config.yaml
model: "self-supervised image encoder"
dataset: "telescope images of galaxies (Galaxy Zoo DECaLS)"
train_examples: 88335
inner_norm: false
num_experts: 8
width: 384
projector_hidden_layers: 1
residual_init: "zero_last"
beta1: 0.9
eps: 1e-08
lr_schedule: "cosine_restarts"
Rows from block 6 of a small self-supervised image encoder, named by matrix and row number. Rows with one number belong to one neuron. Each number is 500 + 50 x the weight over its row's rms, rounded and kept within 0 to 999. All counts start at 0. Numbers have three digits each.
After each neuron's rows are labels from the 100 images, of 14976, where the neuron reaches its highest value: "strongest on" is what is common among them. Only what is clearly more common there than usual is listed. The data: telescope images of galaxies (Galaxy Zoo DECaLS).
# fc1: MLP up (model.blocks.6.mlp.fc1.weight, 1536x384), inputs 330-383
# fc2: MLP down (model.blocks.6.mlp.fc2.weight, 384x1536, transposed), outputs 330-383

fc1.429:474520538516537548479591539493584560563450523473508499485466490512489504520609500462443552616520558454473517529434470455465454546495594468464519532480456466505516
fc2.429:473423415519569407551450442443487475452487540408490550591378509542458467357519491527480519586477484529541553460537571475577463428412528452593494514532427488480464
strongest on: merging: merger

fc1.320:566448481482518510505536434471436551557526478474520499526558481446525653380588497415499499496490551455483568588531423476466443502438514518423498537505573471439482
fc2.320:504520473443524496555510547532463517579588506606566406511518465486533508512525438498512447415569475412521498469518446586518474432540457537448483515532524507536444
strongest on: edge-on disk: no

fc1.28:546502584548450502506481515573579512395467628528492490562501521588431449517457480453481533570524451562563469535452563475524488509481482461512564468543500499526497
fc2.28:439386467481459546552494514468416451514432454509454447497518533514533474563532474559486506496495519486460494487475490534531530532494518555467527443558513515456574
strongest on: roundness: cigar-shaped

fc1.180:491517616520529557491535513510566540451435463479493514454553517518550518582531460523514473540416478472553446468521522554490475543489490434502501500480406490435498
fc2.180:480494512549514535469540487516514572525489486492461589555476571503473631444487439522491524568494508540518510492484511446535443476523511430480556512568503525466390
strongest on: merging: merger

fc1.144:488552549499525571433594543497575543457376496511455543426557494557538466561568443505487504576524495437567510504521548550483490547517539447475505482475490468479515
fc2.144:522513482576551492484525381471506480518518553445455612573413521541450584415513554525435545543485542546506570461464530435552399453437526395502540516501507580573462
strongest on: merging: merger

fc1.748:492472569491557466464517425504476472513482517555504475566536484499473553333503533439463505541486504481522582475481491522498405487463566457431561456520442424516507
fc2.748:545509446525509507559511474514493486482435521514496597479512461447454483546577494449495542551426485433554479469518444533414446505502424551580467469472446522571455
strongest on: roundness: round

fc1.477:491594513527533524456494407581477466454426499526437501470527535596499484498535568470513496519501514570558456682522487524449488520490445470521597470532389504502538
fc2.477:505415496560499545475489492437513453478424544445445598521425513518450381549434484509395541510434582556500475432438539508539515482435504428454505531506434460506494
strongest on: roundness: cigar-shaped

fc1.296:542392519487453534518578531554514526613447461454637545530436488550514526412532497467413567594488555486512500433501492474502464498440636465488497558460450549475517
fc2.296:466461449476487438520405494434530513429426511467494481498435407502496476331503494531542467463504513499523501438507543557533527419549431515577496517554601451645510
strongest on: roundness: round

fc1.249:445545542485532540490535446489514534582538577461513518486472480452542552394598469487505601558513561503538560522554487467404462519505542482426487456508487481457451
fc2.249:568478496548442489521558514566489469547633523487569463485424566547423487506437548499475588526524459486559473517508493491472518499475480562448541479477469541497534
strongest on: edge-on disk: no

fc1.77:539449534401509626481560533533580479546501451532547470548535480505509476461487502502497615517426527568633577578504554510527525476487546507454543509456440468527465
fc2.77:519482485446395506443478520484464493486486463533486464470551452539524515397476393621630540402511472505605443506527507510575557465603483507452555634559550464551506
strongest on: edge-on disk: no; spiral arms: yes

fc1.124:489436489508604498485491515461525497583500465495672470549487464511496550501474469448474499507526417588510646511533467429382406504536496509476524451562518561475471
fc2.124:487567474525481508550433546479400500539616425476474466500608468559527378487548527585554442432369503543520390465495495555523430574488441557588588530396481542382567
strongest on: edge-on disk: no; bar: no

fc1.626:527520517502485469471404538524508641472556533570501440501553438491450574426445514387503459479618414478595560461484498471495480524508480533501475475535563517570533
fc2.626:534529507546487482476498536473450484446579539522519406488517534495423453481493492494395541578423451548551531536499555442497452508433495479531588490537453480455517
strongest on: shape: star or artifact

fc1.358:566494532435559581412549427568503435503488510538446473555522530491514569524554444467397507585509453517550532571531471554402422427526522461390445548578481531458448
fc2.358:466485447529513423533558463507494468475423614493499460466448484463474475358579581549490553531553603445469549404573558523508553462451513464525409506486481518593568
strongest on: shape: featured or disk

fc1.31:529543485538517472453539517492497530564510519538488439448511478419412514396506529454535580482588539522499516469400415452417467470521532492471540576498540509536521
fc2.31:484525538510473503439487469479604499402487577500436432456512503476560505515508543503581471525498529559501515528446522501401523632602503569483573529469496510486525
strongest on: shape: featured or disk; edge-on disk: no; spiral arms: yes

fc1.217:475594510516528521542480530513508530523501588487564519630480514533540428517493476475550579543443472596508535546381516464453435549477465454398571551599480448516460
fc2.217:484462455501504547614483524527530534438441470409514433477558491434455388535501462484437460449538494493494431491626532498494511562491493510590482483478498568493525
strongest on: shape: featured or disk; edge-on disk: no; spiral arms: yes

fc1.280:488489574517532514536534586588550508559445465508521575542506507568537516427497524463475610535416551589535455567498502591504401484428485505349518541548487471378486
fc2.280:522497447492418505456486534555525526491456525514518487465514432503509556371503453463482511560548535520506524459543504519586518398644454537469515466568498435635449
strongest on: edge-on disk: no; spiral arms: yes

fc1.263:560430548457598472518495585519550542637480516497651448538509423457519512550525483505515449510572466519506517518607520453406462516494515528449506459466495470429455
fc2.263:554596500455491629479486514491437491473528448577476457456508420508488517470488418471517562451518494505567479542516532463502516556532542555507537516475518453435526
strongest on: edge-on disk: no; bar: no

fc1.33:530473534483567465520553459507498473607463570492521511534455455532510608425601451433458635536460540474480541483492411463450477498495567442412481590522457497503454
fc2.33:475535542507503399552479510521461516510482647485525474495486479468506523390494549470527491580573515558444519393537606493590573448561497509539439419522498490538432
strongest on: roundness: round; merging: merger